{"model": "image diffusion model", "dataset": "microscope photos of single blood and bone marrow cells", "train_examples": 194171, "image_size": 48, "horizontal_flip": true, "conditioning": "none", "arch": "uvit", "objective": "epsilon", "cond_dim": 128, "norm": "rmsnorm", "norm_position": "sandwich", "activation": "star_relu", "head_dim": 16, "fused_qkv": true, "qk_norm": false, "parallel_block": false, "moe": "expert_choice", "num_experts": 4, "moe_every": 1, "expert_mlp_ratio": 0.5, "experts_per_token": 2, "shared_expert": false, "patch_size": [6, 6], "layers": 16, "width": 384, "positions": "learned", "optimizer": "muon", "muon_scale": "original", "lr": 0.036, "momentum": 0.95, "nesterov": false, "orthogonalizer": "newton_schulz_5", "adamw_lr_other_params": 0.0021, "steps": 10800, "batch_size": 128, "epochs": 7.1, "lr_schedule": "cosine", "final_lr_fraction": 0.05, "warmup_steps": 540, "weight_decay": 0.03, "adamw_weight_decay_other_params": 0.01}
Rows from block 10 of a small image diffusion model, named by matrix and row number. Rows with one number within an expert belong to one neuron, the router's apart. Each number is 500 + 25 x the weight over its row's rms, rounded and kept within 0 to 999. All counts start at 0. Numbers have three digits each.
Before each expert's rows are labels from the 100 images, of 14976 (inputs lightly noised), where the router gives the expert most weight on average: "patch colour" is the nearest of a few named colours to the mean colour under the peak. Only what is clearly more common there than usual is listed. The data: microscope photos of single blood and bone marrow cells.
# router: router (model.blocks.10.mlp.router.weight, 4x384, trained with AdamW), inputs 308-383
# up: expert up (model.blocks.10.mlp.up, 4x192x384), inputs 308-383
# down: expert down (model.blocks.10.mlp.down, 4x384x192, transposed), outputs 308-383

# expert 1
patch colour: purple; blue
router.1:533529454478514506496507516480479484468488504483517488515480502501482504518500468472545530495501462449493499474491503501512518516495466495513399470490468541522492516466499463504543513475500473475439502527478538511527508571545509
up.2:484480513462472495554501539508495457501469477467501487521517473516500524487472519512484510515529518476498507468507486480543475470500502479506502472485505560510454490468514499494508501523515504503466506527486499503519499492468510
down.2:487534484537544534438499458498512508510517513531498516496453509509519485489539511461540486490486512493511466515490507508488520537482507547497496499489502445474508517524515539487524490483485509459527487466468499508468519503515485
up.7:479498497453475474542511535494507492512470483430493476525538477507507545481494514526486480515523513508466517471527458466529485498484498470500501468487497585508473485465527482491495514506492481522480508562507482485541512477450485
down.7:520553507525535507469461429487522486481520501548517473485453538484503478493520484483530514503495490484513490504488515493500470509492508505482504487512507419496504514518505540505527471462513524459521485448467512507493509516526507
up.8:447483479508507497529504504467495501476485491503470487517511504516508510543496489509501516485511518477492521474481482468514502453542483451483507485431512556517516515474491464526485463486494481462545493531505511529474505481498517
down.8:538549492514524527487504486523525516547499524503512477491508494503483484469483498445514475494496491507530455501525523527494503537496519552504504486513500424496474494525552540483486510532506520517444504456474493494524527495514459
up.13:497548504509483504527504513531488499508498546479515490502485491455491447480526514512460532463505503525505493519508503509546478492458534508539490545485515551470515498507513499454491473492499489541468522520517484477503492488484487
down.13:526425503500523487487468502470540500513500478546501514504503506547488547522479480506524461540508504469518500472481485512486535517552490475463500470510512432530503501477502510533515527482493507508523492485510509516503501526529529
up.14:520491528512516499516524505533476487495466486532493523521463496525480472521528494484541483506565486520524511457510492519510490505502449498498489456453494518514492509516532512508475514538501483457460487496493528513554499467484476
down.14:454493465487514478469477493460496506490532507475519490472528510464508536483502515531486494502445518470469470539510502493471488519489548488504490534531516507486507492498477499489515511484479517541539522507525470480449507520506498
up.16:495483508460471489556493536496501470513460490455504479531529478507500522480478515519478497528518518491474513466519470475543483477500505470504506467486503564515446484465528490494505502517509498518476503545485501503536501483455501
down.16:486546487530541523434498450499520497501526500539495515493444519507513487495536507460543498493489510484525472516481516517488503528478506534499498506497503435476511521525503537492525487473496503450523489450467498508465519508521497
up.17:515469515504530495524530518474492503501482530451467534499521486497479480476514540535447518535512534549485504515490501491504486520499497509480521511518512463469496519494507486497509493488506488496467533466507491481522417522491506
down.17:504524474489456499482492457535497496505538485562520457507480494508516516539523477482562472480533451462521496481510499517512530468514501460509498490508495548528518492497484509520487514509512502484539467523500513524498559488504500
up.18:515486470522478524459483523553466515466483527455481550496426502555499502483467512543436520450497511516496498493519479475508491499456474480544491491486489530510529485529481465504471482529494485515495489481498496522503549526520517
down.18:489515545500536462526509480449542483514472498531505453503561490463500462516541484458527483534487489444495497496482496529486477496541507528474495530493505472497446494460520549502510503515518476497485479521505517460493465490475478
up.20:478554472495483535542512509458497498494484481503532519509520491497483545479474505490505471487524489501469506508457495525473491531515516538516529516533480513522504531490512462515505483564517462522484504500513447514488536535515462
down.20:517462526514523453472480482523502504497490528496461483507461498521513463524503474500495520503489504518517493487526493469508486472477502470494484467491519506507475479508500516508499546457513548493515485490489549491512495476508532
up.21:543520531464515492502495498468497528496468562566505555505496519532567517484504519523516491539495487459511466481513511554515486518528518491496497544530510524454471494465520496571514476471498463482472533519510514521514479486528463
down.21:453491474491478489488513493519519451504503448451506450508507470473442489508498480496491503472500524573489552511503490466486497462474471505499494450481498474516500508523471496448476534501531511528495478476499482498457536524470522
up.23:522496481486476469494531526541529496500468511486493472492425528497486510535478516531511511511500492525504522514474504561546481523503485476510500519455467493519478493463528497499462499539518452495544507506504529451499516517520501
down.23:466534519489503535517488486455488488516521467496500536541581460504495488446541493483509492491509502498487463487508474453477524462494514538484491468566505500482520494544448527505501521429466543491471501512509480556480492479471493
up.24:485499486496514485526484561427511527508459488481456523509523473524539497515507422477484520473514502496493513520503444532507489509518482526512498467513526484492447474521502488498501519512507484521469482551540510513510543473527504
down.24:519504532513494491477520448574486476457525533512541490492491515467472515492483589510515501510473508510509500506475523492507506514478536455505527523503475514493563513477497507517501485475477521484515515441466489502485481531500485
up.25:498544558475454498524497482517503519522498472490518497510537508503461464481508537470496500492471466516531490500510498515482546487472493469528507530512511480516530514484497521525487494518513494520501498487489513510494541487503484
down.25:496476461510521504480490517485488465467495515487472495508476489505531545507474470512492491511523516464469505490491505499501462495541501535461482451507481520481473500527495498485504501485516517488487499482487485512470448513502518
up.29:505550498518528495504491489510503458516510488481495509514502508477518488494485491519511522506571492501501511508527489466568504473509497487494483503487513471516518489533473446525491482474517491514524496516531493471514501501489490
down.29:475452506501504514523508559463519536500485498504503503501515471512484475510482510429487472490448522485513501488483508546437502542488498494477521486533493535469465502491540533482521528520480490509463489486455508508477510501503509
up.30:453481487496520475470506544519506528480499496515502486500522473540537509523468514483465485490510486513524525523483493537502476475561494526494509485438482506473534488453468489532522489446491449491471511532519498505509495490520514
down.30:520532514485477546519524446472485484490508498465503519487469529459488482491542487527542511505481499481490485484497489448501512537430501471497496520563523490524469511545527513493479525540496543499526487470483507519500497516472505
up.31:522463469497476524472457480511515540492489537503515483515568503487508521495515485503514496498518507493485495505450531492543487499507487488520501496496503537550498522531495489505490502515495527458465512524476487518477468501522490
down.31:466505506503517472513530510500492473542526467490498521483444464522492496493485486513537507482481476498514509493546454515477508521478516513483488498490516477467517485466510520519493506492508465515522463486525495475505538471489477
up.32:505526481499470506514485493423496515526483506493504502468497509476461495505492506477447478486444469554528487502503503532485495460523492507526489487508493497547518498498470518471490516503518467464461538482508533494479482529492514
down.32:498471507496552482506479490564491481472512491492506495540503476525521509518506483526580517525587533460463521511507490494514522542495518516483519503512496528447466502499556491540508509486506542524514479511505482481480521501518503
up.33:485497496450473473545514535499503494516464491434495475527538474505502548484494519523487483518527516509465523473527462469532484494489499459499505467489496575514467486457525482496500507503489485514478512561505481485540507479452484
down.33:516554506526536510465462431487523486481522499548515476486452537485504479492521486481531514501493491483514487503488514494498473510490509508484504488510506421492505515519506539504526473463513522459523484446467512509490511516527507
up.34:511526493523504502509514521482520525520454511493486556505513496554538472521527492450519492509478484516531534515479497491458492494465484462520498507500539520494505514436458529481471499494497499529516530508505490520492520504530515
down.34:498468493501481491513488500522496488470530495509528457482497494474467526469478486553493531504523498458480494522517482520535489513542532525502537477504470487516505493552521461512512497520488488486485481484525503485505495484479485

# expert 0
patch colour: blue
router.0:473531460481514510514489524467512526471468469467509490521484488468538534494500487512537494541487493430498505487469506499516541538503483497525466490489462541466477511460513494498506512500517484507455514520498560485549505529524511
up.1:481531466520469475520544545508530505547497531457489526503537495463515515448513519475449538520517519471520519504492495487480484471531475522513542444466491469509489503426511487478512496467493492553479484522492499481507497511446560
down.1:487506536492525516509465444485486491475507436505520488510482497506507503515513465516521504514487469534494479513490510505506494549462543504452478543530489497487523494557517507525507485529524518453519523463482521489522484507535485
up.2:476491510491506534524529551493497499472510535532479539496517494482476453528456500517542509493470498500487524516511511512459507495488458517494501524508476506487515495466497495492524528523479551479506508542483500494518506524494507
down.2:530527485503480473479496462479492531520505459459518473487485504547508524494506508496461477478515491465507472481456496491528485510506545465513520483498522477519466490526463505518475471496495446526490488430517482526476505489547514
up.5:467536492523490527496507481534484472476527511530498572503501481492479507499466489515451491472501489462496509470473527522521490504491516526522495493507475542491533498470466506494487501508482524532458477555527519516494486520481491
down.5:523484473489504503503455503468527516530468468484502459495487522519531481492536508489526491522505506518513513524520488478480542493493486500496500530496508461508467510506523513509511523475518491484529513442449514474509514481497508
up.6:519470531523475514520472528459517508489474504468503523506537501449475525483496512464467512528493515535494490478521526482527490505471476591504497516466487479509518503507467492492511489501476464472508502505503489481515488504505502
down.6:464532477474519484489514489562472481504528484519503469520494506566513517507525499512523488480483479467495498508474456524478497489520492443502508479524515497483508500500536516491489498494514546530488497482490532505496514514490519
up.8:503495526478517505488486485472459481503537502516504516507508482502472504541482500485465501523522461538510498508526496574485485527528494519491476480526486532514495491468501528488538492469464515550525543463493513515539475479496567
down.8:518500486529480474523504513533513508502487497463509496498497516495534487462507493507519500500491531452507492498484498463517517458472503487512513524449513479492492503525478463482478494510521470473467470533503478499468498533498445
up.10:547519499498516489490528495467468494489530536532464509489510525468503489534464503559498467471523504470523483516511473521481481508498490510473480516493486486481530494465465555497515465478509523484510529527472540506475452488501471
down.10:456480475490480500510500485531532499529505466461510511493474485521508513487504503457492534510481488533473515470501507481524515466511493484523504503515511545532461518527519444504504501525475464516496476461510460479500551512487505
up.12:548477483511494484519480530480490496499488473429513520493535517535478507426476521504510505493486491493524498502508509560506467479471509481487506469506493531498486482513445496492491512475504472481471477510467498518521498485520485
down.12:470496488471520501489529498520501523502500526554510500483473501498520490560532473496500490502521531529453494499501489473523523501527491521494484526519495468517522517482527520508492484525508529504514542461544528482481508515482515
up.13:464451521536494520505510538480503469542477477484499467524513522494479485524468537544481511487455471529485518528533530449464510441509496488499527472527504518518466505510496497494505468535479524516486509496486506497529493497480500
down.13:522541478450512448495493479562495520465549518519517513478489495505527523457540478484518500530538530472487510472465472548544503530492502493467468515481510493502502507517517489515485524443501470508527475498524477497475509491519505
up.15:499457503480477489524537522503482489495529526475492482462472475516557519493489528476440507504520488489521493470476450524488480503529520523553496545513518496492463506523447520484471509533478518509495477466512515492483490501515529
down.15:488541514545537500480448487481522509499475494530501519534524497480494467514508492520538511517489487520482510522515548486502503511444489483473538449536502499495524509484556489517530491428513482471505526532501483490535460506486482
up.17:538495500518474489523500544530499515477507518481505505523536503513496493536479528457481516476495485515485493514480506538501522529506492487477487501512494562497474482546450502491472498507520509509443519481506485460520525484463527
down.17:477518502485499531479518450466496493527499497500503516480481502469520535457502471528520492540511500505506521459520498498504463481486502478539516511491501453492522495451533509495511496469484506492558475479523499542493492507535461
up.18:504447512496488523497523513466482483513525468475478551508525517482505460496502535493503484470525507487515479476469508541486493480558473559489546576467510490521513487486477534522454524467531531501521511535508474488500561510531472
down.18:491527490520509492505461463544493484485494536536522453490504471517532523517492470519491505550501502499488505493521487459508487522444500452514472423518508504474529506510512475468516485526470475494469505452488509510505455494475511
up.19:490486514463526532501484482443514500494486507538520506500564508489530492519516481474504503485508510481521501471482483483497511483493495545444489494505480524488545505449511489531507506439522475493498520558504492530501481513488472
down.19:512519504538467483514491506556464531494507497454488509508459492494478484489476503513491477506486476525445492509515507502490504516508532484571493489503525492509450489533484525455525503551483500490497484444488504473485496486483536
up.21:485521471526475463518529539513528520542496548458473523497524500462526535444494508480424532522511529466537514496489519483477490480531478524497531471478489469511479505429518488485502504454492497545473481520494490486516498499448556
down.21:483505532483520535514488464477494483479509427504529486519490485514502491519515475523541521519493461540471476504500509517507491541468548503464481522523492492495538491549511505515513487536517512451533523460486533489523467515536483
up.23:490466555497490549494500504510511558519511502562498497494474523496479503500559496530511464495469489559490495477495515542505505461466524476497522468498494453478517497506524528523512529491528489500486503500502488492484497490470496
down.23:481536441514509461482513490500505445483493502439493540496499468471519481495476504477480526515526516429515504542499475468485463531531490526501511515499514516509471497504450460483481493495472526478496514480498538492526482504499523
up.28:504460483487501481467526516481511495509514527519486496516520534497481492529481488494491500508484506505473493473477462491494475469526489517481495522522500431465503496432471452475521481453536458481486506515500539484531469527486476
down.28:510545526508484512525488479490485512488498511488495503494479516492506516463509495519497486522524481488544514535524526526506524510453507457522521485508499535522485510558527546514506510503464538494473502469486481498457522475513506
up.29:496515473512464482495536490518524542487466505512493518499531498493479535463508520513457477499471501445471501484542475448503504484506498520490505512536495523496454513448496508454503487496499476486483505508509491499520505497476549
down.29:463472518491539531527497497504488492511509493521496485486464493484520485513490450488574555511508499552510504493468517552502463495495494474472480474486504496492536498558508507509524494510502488463543489489480543519484512502497503
up.30:510517489524469505461487512510487511493460518483500489511536491506470520468446502512456473523503513517518491488517514483534509486496493545477482501513470493469575501507507484528506480535493529477502507492515506527476501512498489
down.30:499457513493540522521518501499521497513518496501510509517483499502517489506551499495537512504485478484465521497476473528461477513504514472507506515466526504522475491488497493465473533484491483527499481525491521494546503480500509
up.32:481530461542496485476546476525476517514500504488528494454508529497467512526523513472457476542534523497490524548533494483506515469501540514563515471507504529542485514475500491492522517438505538494527507492517501504491534511513481
down.32:513491510473512531538460534462563488495494473520509493524469476504559480494474491524513533497514491467487500476455499504526482514528493474472468519532484483467535503499526489531492478590498455500487519525459528489525467476486513
up.34:466490459478510467514506508479506527500501460500491488515528494483530509512489497464518510514488529482493504544505491482498517476526508507483510504436487483526467501505505568517508500471489561501494544505528525490515512500510470
down.34:531512530524515513482467468516508479481516542505535525488464508518473513492489493564488523495490504514514480453487509496497480533491469479516519477538509514479537499521471442497478498517493490482492462479455470516494495505512536

# expert 2
patch colour: pink
router.2:425555449469499508473490525498534490495500501520475512503490478483512475480510491450543505496513514467494507521509536517526539534512488503536474481509493531489491476457505447500527493491459496538452484525518540515539493533513497
up.0:512465489525528499539471467507514502496500502530473471523526514549551507512450497458491503492502524525475497515479459499511475473471516477490519524508496484515520513508461534466488483451505475525517507510494472548479540494495452
down.0:471520504489472494452531518507506495490526490459514544499452493450481488505558507534512498518495472461499494470529546492502521518539493521495488465489492534462461488478553480542523517524487532456480507506508528485513459473490533
up.1:493498475473514450534525528518532487525520447468486491488509494503492517520486499515510516527511465538504540508502504484437473514505541510474513479520525501535530482513499514482460498481475491518495515531533509465515463451532491
down.1:509517525529492548448471487465472514484516542519511472518466484485483492484555523499477495505494504479480492470522486516534533499512462496508489496485480514450473496507509487523516508512508532489513486474486489510484520555493517
up.3:536492488487507517508500523477494470495536508520518502505477481490501519557492511495536488502482518531508519539502504507518464494496482517542493508462488510487532508478487523490478514557512529511456497524523481540559520510507502
down.3:458500491506495502511484485518513539505475476466474480492543510518498472475494497493477494486473485461478471463491469508494505518477505472481528512498539510535457488512469470475517493455492484511544526484490486448458467467464485
up.4:540497504527517543473499504518496489511496482510467500491511507526497511483519500463487487494521508458495501522497526539460481546520509513464522502493482530487486484540467475500480536522463489457492499516477504546522508447512507
down.4:489484480483459480534499447478514493466501517501517514502486486488482488526515505549539505518493476512493498488524498467509522475467495468522473498496511483513489529484518516496503475482520542520487502486508492478489471530511504
up.8:458508540530457503482540520512511505482530448533505512474529498516536520539521456487471469500546490493534505496480558460510515472529507531519482538502497450481480506504503480535529496536540486442513522454511519525516469486465472
down.8:550484446460520493524480499489489495511479549485514476485488490484468501479439530504521530495448526523466505479537444561489483525493500452480509462513489550509517501510529497455501502473490502572522476545486497494469517504518512
up.10:517488462481518502487473501447496450496494479460486539511510522478456534542489494512497450532518501502465534508479482516513499480473477455506476447484467483515562496480535496509507483470495476470504557543496512504526496544498510
down.10:475497515540477523483516463545506536496533501569510474478502472496514467459499497459497549479492501534520498514513497513511499507505512548468511524501502526482441496497502526476490495531498519490497496454437508511474516471499460
up.11:511528476507516466501493493490523491525550497461509505500517518535532479498429523509552465542466502518500497519503459475531535499538506476510472509522498537464457488483489491527468492495495489518487496581506495486488525465491509
down.11:488482538512463521492510516501474504492448516517496509533484479484481521495543500495495547471522509473492493480486547538450483516464504526470542483496489489518548510510490508452555507488491530498493511462496496526516502550476486
up.12:450516542461437506478536499479533478525537486477511477513503493452489497472481543516531500506480466492535496484495450516492501519474461494491516489479489524478461474464545531497499481517490467458527499552504511489494461498444521
down.12:535508461527544519544480509540485516461464507521499497478521500535521477508495466481474501499513533508452497515506521497523473463539547516511479510491525471524553517540455479501500511488507534546489490465506487510496512522548511
up.13:485502486499506519461470521514509535485503516453511559505520493534460501548459487475497458523492491491502506502491497483504533555547479486457470487519482487459481521488515465512476488495513481482512512525487470530498498482473526
down.13:491494498511484491523548492489501480523512480551490452501485502457538514484513504522474531491515504521483500495516496531484487463471517491574526501494534542519544489488462562489521519531500519500494471503500570494499495519524483
up.14:486477531507476506518532502496517479488489497469537470486444520522505477488448504535436540483525504489483482530504505528551514494519502508486462511463519513501497483536526514504503483507498568510482449510505496454538473511502397
down.14:500502484486494496490447522516485529491506494522467566499551481468477501532552508466560468483493502509530547454479495495468496524483505486501515505516498487490509497459486466504484517492485475490533531493516512524471532510512573
up.15:439515460546516532517448476521455554547527527471517489499542497511498524494545483512479532559507508514439505517524493517515502470498529478470508542476502534512492504468520475507510520514521536510478500485523483499538508501488446
down.15:546481544471497476466512520451512436459468485521484495511481509500487487489479493491505490444531525493535515494491492481499489545510478521528485484513502473471490463520477532518490496486476451479528502538471511490474484498491532
up.16:459520519481492486496546478475511491473496447560470519499505517489550510522433509508525469491474496506483496479505508486483511504512575516501482538468504450500506504562539535493504467469497488473532481525493541523494530502465456
down.16:516496463515481493487460530516459485503469554440531501480522493518472488448544493489491507508518488497506496514476480505497469492499473475494522474526470554483496505453471493529512518517499505515467513467493461502503469479529547
up.18:480489478475502472487550502494523498511513513495489494495528486524497508502474542497473504512529518525515507492499573502519513471533482500521501531473516508543464508451498529476495481464472528466466529507491497477539521494540478
down.18:512543512505494530508468518515469484474476497494494506498469521496514516504478454501533503505482505479512497523501433496499484525425517505488510469534497497459505493549517473493516489532521483527525469505507479528477493479450534
up.19:532446517457483525488572457459530492506478558505483491495506471539523510491497585513497478494456500507521459504512477535481512506510506550540476504509502509508489509514523505498483517477503516482485514500498508526486516481491467
down.19:455549495548518479501434516556445520501529430507506516510494515450477529497487424477511525502541498490482540477480536462519484493501478468471533498511507495490532490470493525500495462489503486517520492485499500478507475521508545
up.20:534485494501544534505531476468481455502500510475514519511500511465514469497497506475464464501517482521468547488543484557522479518499501504498522474537516548510496500498496500463526498483505527490530510513473489498466505501481510
down.20:480542501481480487495461517545494538492505483537480476485480484513492518515514508523526531504489526472515481530465540451466512494486503527480473522452490458503532497517486508571461506529522493488468461495521536499541496495506491
up.22:480475500461495537504517500493478481482490492491517539502533490561523516509459514547488476527505507514486521459499492532519538477567508504494477492435497494510519514477515491497481534505479490510470478557489473540512529470543531
down.22:493526509528509491494450466517512477492534512509480468511470528477490470482567482486512513464515492464487516519497515460483475543437495462497536482552506446504458491531468504515521450487508532513531498442512554489508494514479476
up.23:474489495478480557518464486494490489479492503484533540493518485514502528528486530522495466534489518500494528487495488513498508512544521503513469480434490477476529520474531467501487523517501498528482497524485493536524523480500544
down.23:501499503521540454497529495508497493500536507523455451470488526498497477456513478494492520461513511452486496508516509472480474507455479508467527522568511487525468493523474532513518445488516520499542507450510516486505517507493456
up.24:453516497507480516512527503472501511533506464501531505506537500482443490500475504510516470516545494487484495525458475464486486537538511593475505441497485535456556487487510511490538512489491483500503526547504505505514497517473519
down.24:520523479497520507514470491519515510491483546512482491492465500515573517509488481514510535487429506486481486485553506527500505481480483439513495569480508509547463506492479476526482489489518526506516465465497509465484499472519506
up.25:504496519480521502469503506474479509485515511482546551492466537475521489500510529484459491505500531490535495497474494504451555468528504496521492505448481509497522472470529476541472513450498466514474476505502499495507516511433499
down.25:523495491511483499522519496512525500510478482508466444513539472493489560482507474495555502490505473499457499503497501474533476544468508533485518497530509514504473505525472500459519478559492522487499534489511478494490490480564483

# expert 3
patch colour: grey
router.3:467522472458548521498499484488512519517474471515488497510487541507522525482507486477523533500482485474489532484467528480511533511496456507529451476486501530493491453451507463497494530475470492494444477537461509489559517514503507
up.2:509478493506526499553499488507473505521529494531508507502488476505480536517497489505506534510530514532482504515479542475518524517487508486493504539518503527517464475508565519523538499503485494471509504518504494511492498510491541
down.2:498505515489491494451510510472505518476493510476490484491501540487515444487509536476504472519475499477509498490503458513484469468499507519501502460460507469511534499475434472460450508484504504509474477511504495503534514484511461
up.4:507471497499474494547484520517484515492507457489487473516485525519511535487526467505561529459525478496482488487523529468472515501513493539530522457531503493509481492498529498528476545466514494500503514461501464491498479485478481
down.4:481520496475513481446510482508522483508486533507515532478517471470520476507460518488451498538503503497519520515490459531527492500490505465470485540457509478482510492512477491468498448502487490523506496532515527527499535494521520
up.7:494526493456508533493519451502484535484523505512503560499492484480488479527463497481510529504518503471511568519468489482497508456526508471536500475498512485539488489535432497531464510534478475516487472492483507509476512475516466
down.7:487480509522505465491505544504514468511458502486504460502506499516513504464534499524500490524469472534482433487528508525496484546505500512456502517518489535461511508461579513447539504488517522478513513520535491504538494518491521
up.8:436479518475502525475515508505505519477494463478480539524536509512487524523488494481543463534507495490550540523468491521536493526515496550452485521440530494441507476507528500475505463505495536496496465543497487460512519524482512
down.8:556517488496502478517493487504506506526504529526492464486462517504523491473507507512463551488510514521446460468535509485450501471487511458553502500551481509526499502509465517518486543497521456512507514485500514540493473478503486
up.9:447429515474498499454485492520494536521490538525486484493524526552490494502507492533511483530487482498518515498522490482533473520513499501483502518510525517483551511505481490474515449555504513504500491519498544504522497463512484
down.9:542576484535521487572495506494490453493509440477490499522468467467516506488480510463492509471537507495478501518491507513471518488470510488518479491506475469537456503474514508504481548441511482483498496485520478513479491525495528
up.11:457496501539542509549473548497498463549506522521512518491522473455542530503479506494490465504515492542482490454486491558473483482499487491484503471493482464524491503495542479523487516538529447527512511496505506518471443486487516
down.11:544496505468464504449534453488492529457500478492481479518486524520465484491534488524509542503494514479516491543529497453525538508497514491519485526523546557474521493516443525486479477490480576454484489495491495455531542529518506
up.12:540509477465511509532554528480470521511486498571492472512505511432480434472503507522539493504548532519489503498491500483468526477499463489469481519492501493522499493515427460509519525467501513503525525494493513539468519491530481
down.12:490473519528475513479454486524519488472511518438492527476481502541497570539506476495486529518460455487512492512492480500551488523495518513528516487487507513484507500498570540490462493526490484498456450507505502470525477530498485
up.14:520525484465486484441501535481552521459509491449497520495468496518491527516510566463497507507449500526491524487496491422518456501487459527517496517493471507520498475460498471510518504549512497534509491500491491519472497526490468
down.14:487487532518501500554486466528452483523481494546486474501546499508531491459517447523494493471548481485500480507523503552477522510513536456476491498516499495489498502539520502490479500460503503471497520497499505511523506478503516
up.16:506498510471484519518511457471494538483475504478504519498518520487514502490495579513443489530508489544494507517506482497497468490511493508500507538480508484503528489445447502455541491542492445479486511543481463503463510531512512
down.16:478505501516508479482469514505519458526541483504483482515489477493499478521535411471557520462509512453512484499484519475479536512495508483490482454541483515490461499550551504528470517443527546532513490454529534509522513484452486
up.17:532505557497461512503528540475461469512518485491520552512523502473554509450514518522479506472494494578517509505508491534501502475529525482516491529488513505533514475501483510476490477517493516525447489445489526482479535483452517
down.17:461482456496521509496472469501536536504485475512482464507472499492447499570483476468543504521500507439491492502497470485494508534493472512503509486510490499489477504488491474509510523488517484475565503546515496513519464513541486
up.18:510487507494471543509522513470492448532522472515509485521486518552509487466502513449499488487494493511514463504476531521504521528503499520510500534488484515517498483485470500539510518465484485474463528502485502521487476465504514
down.18:484502502484531461517489497540488554473450505477509532512505493470478525543519485545510514497506489492502526498518451462512482466498496493499499494474539481489510500507521474471499471515515512515544484493497492485501526558499499
up.19:457495454514554507489530523485533491519491540477502532490465495543511517512481512507481458492534511502465497489508472483497473503515483444533521480500529521526499491457507487473484519516491492503523551496502486464488498494472517
down.19:557508540462446477516470488512458507474506459512499471513539499463488492485518490498512556506486505508538503514490556487501525485456516555498486520496461486491487501531490503528493479483508506508478438496483512530497512510534491
up.20:520462508504522521512473471538515520492487495502522468493495513535501547510492496474516535530499512503493536484492493489487501528448502509523504474516487508523503505464481528522476515490518513486494510502528508513509554497549531
down.20:492530520498476469477491519447469471505527487493473534523508478476482463493510502516501463512491492482520482525501495519496498454566475498469498522478495492479501504534504484464517490499480485529493506500468496505491462494455475
up.21:501528488487467515460513482491474527524517498487504463489454503487491507463545492489503540488518496528487445516508534542486466497518477501504499494470491458493538490500454512499489467525535481474493492531502545480500468463499515
down.21:495469526495507514547500515509534468468497501496487527514531501508501491524486522497488460526472501494508540480496473468495520493502524499516491489526505558506464498488546470521502524472514512527495520463506455527508515522502477
up.23:541443514520504501532511482462533472480469571512494534510476485527531538521401498463508493498485520529499525493530470492487514495484478498465516512469499515499526496501480472520476507474465492481496496534512508548527435496525496
down.23:465558481474477517494506510538465508491509465486519462503522516493466449475578505541470498517537467479510456504463532508524499493519526495511504514509495493509481509503515520503505486522525494543502521453484496463477539514492505
up.24:522490534509486506553479494520477519493430520479471511475518519506525491493508524470523506495501531478512496495493433519467498493527472518508509525511501561488476495495511466501502506524499471509481544517494504485521470470487504
down.24:486497475510514481464515512486525476513546483521528519517479479507480484517483442505480499513495465544475502494518576501532492514485507498492491476499497460498531511479494520493516509460504519506511477498512493512484540534535506
up.26:525487464520464500537497512542514444508545513511460472511513490558502547501455485506500506514510464451483501478493555483543490484506493506439492495498500497495484491535507539495507502557499489517514509527515505503476512505507490
down.26:500478562477523522468508482467496569486467480497524523508506517439503451510533511487488491494482516545492493520501451491459502533491499493535503518503514493511517505475507480528484497468497477472487483479489496489533492514497506
up.27:523479500452503484487570493509494493522509506531496523521486486465500467523461489479516481488502493516527467478492488594500473528506497507516484493477473566464492491531478511446503492508505485514524467527525511483515465495487488
down.27:486516500540503512494412484504486509471476472496488469485482526511489515470558517499482522506522485481467536527517507384501504498460498473476492487531492437541508510499500499518498493444494541468497532477479491506494517494521500
up.29:540505475492503521497513509557529506557512525508490472502458495511471529518423485491499507527489486553524491520514536483454496446499493489512505513506487539529507506471468519496468511515516508541482483499515520486514487524535503
down.29:455495530514484473503486490460492505443495453513516526503549507473531471493564512506497472463518487447478494517486452528553526544491503520481499491503496463452487485521530489502512500487488493452499509494489467508483516480462501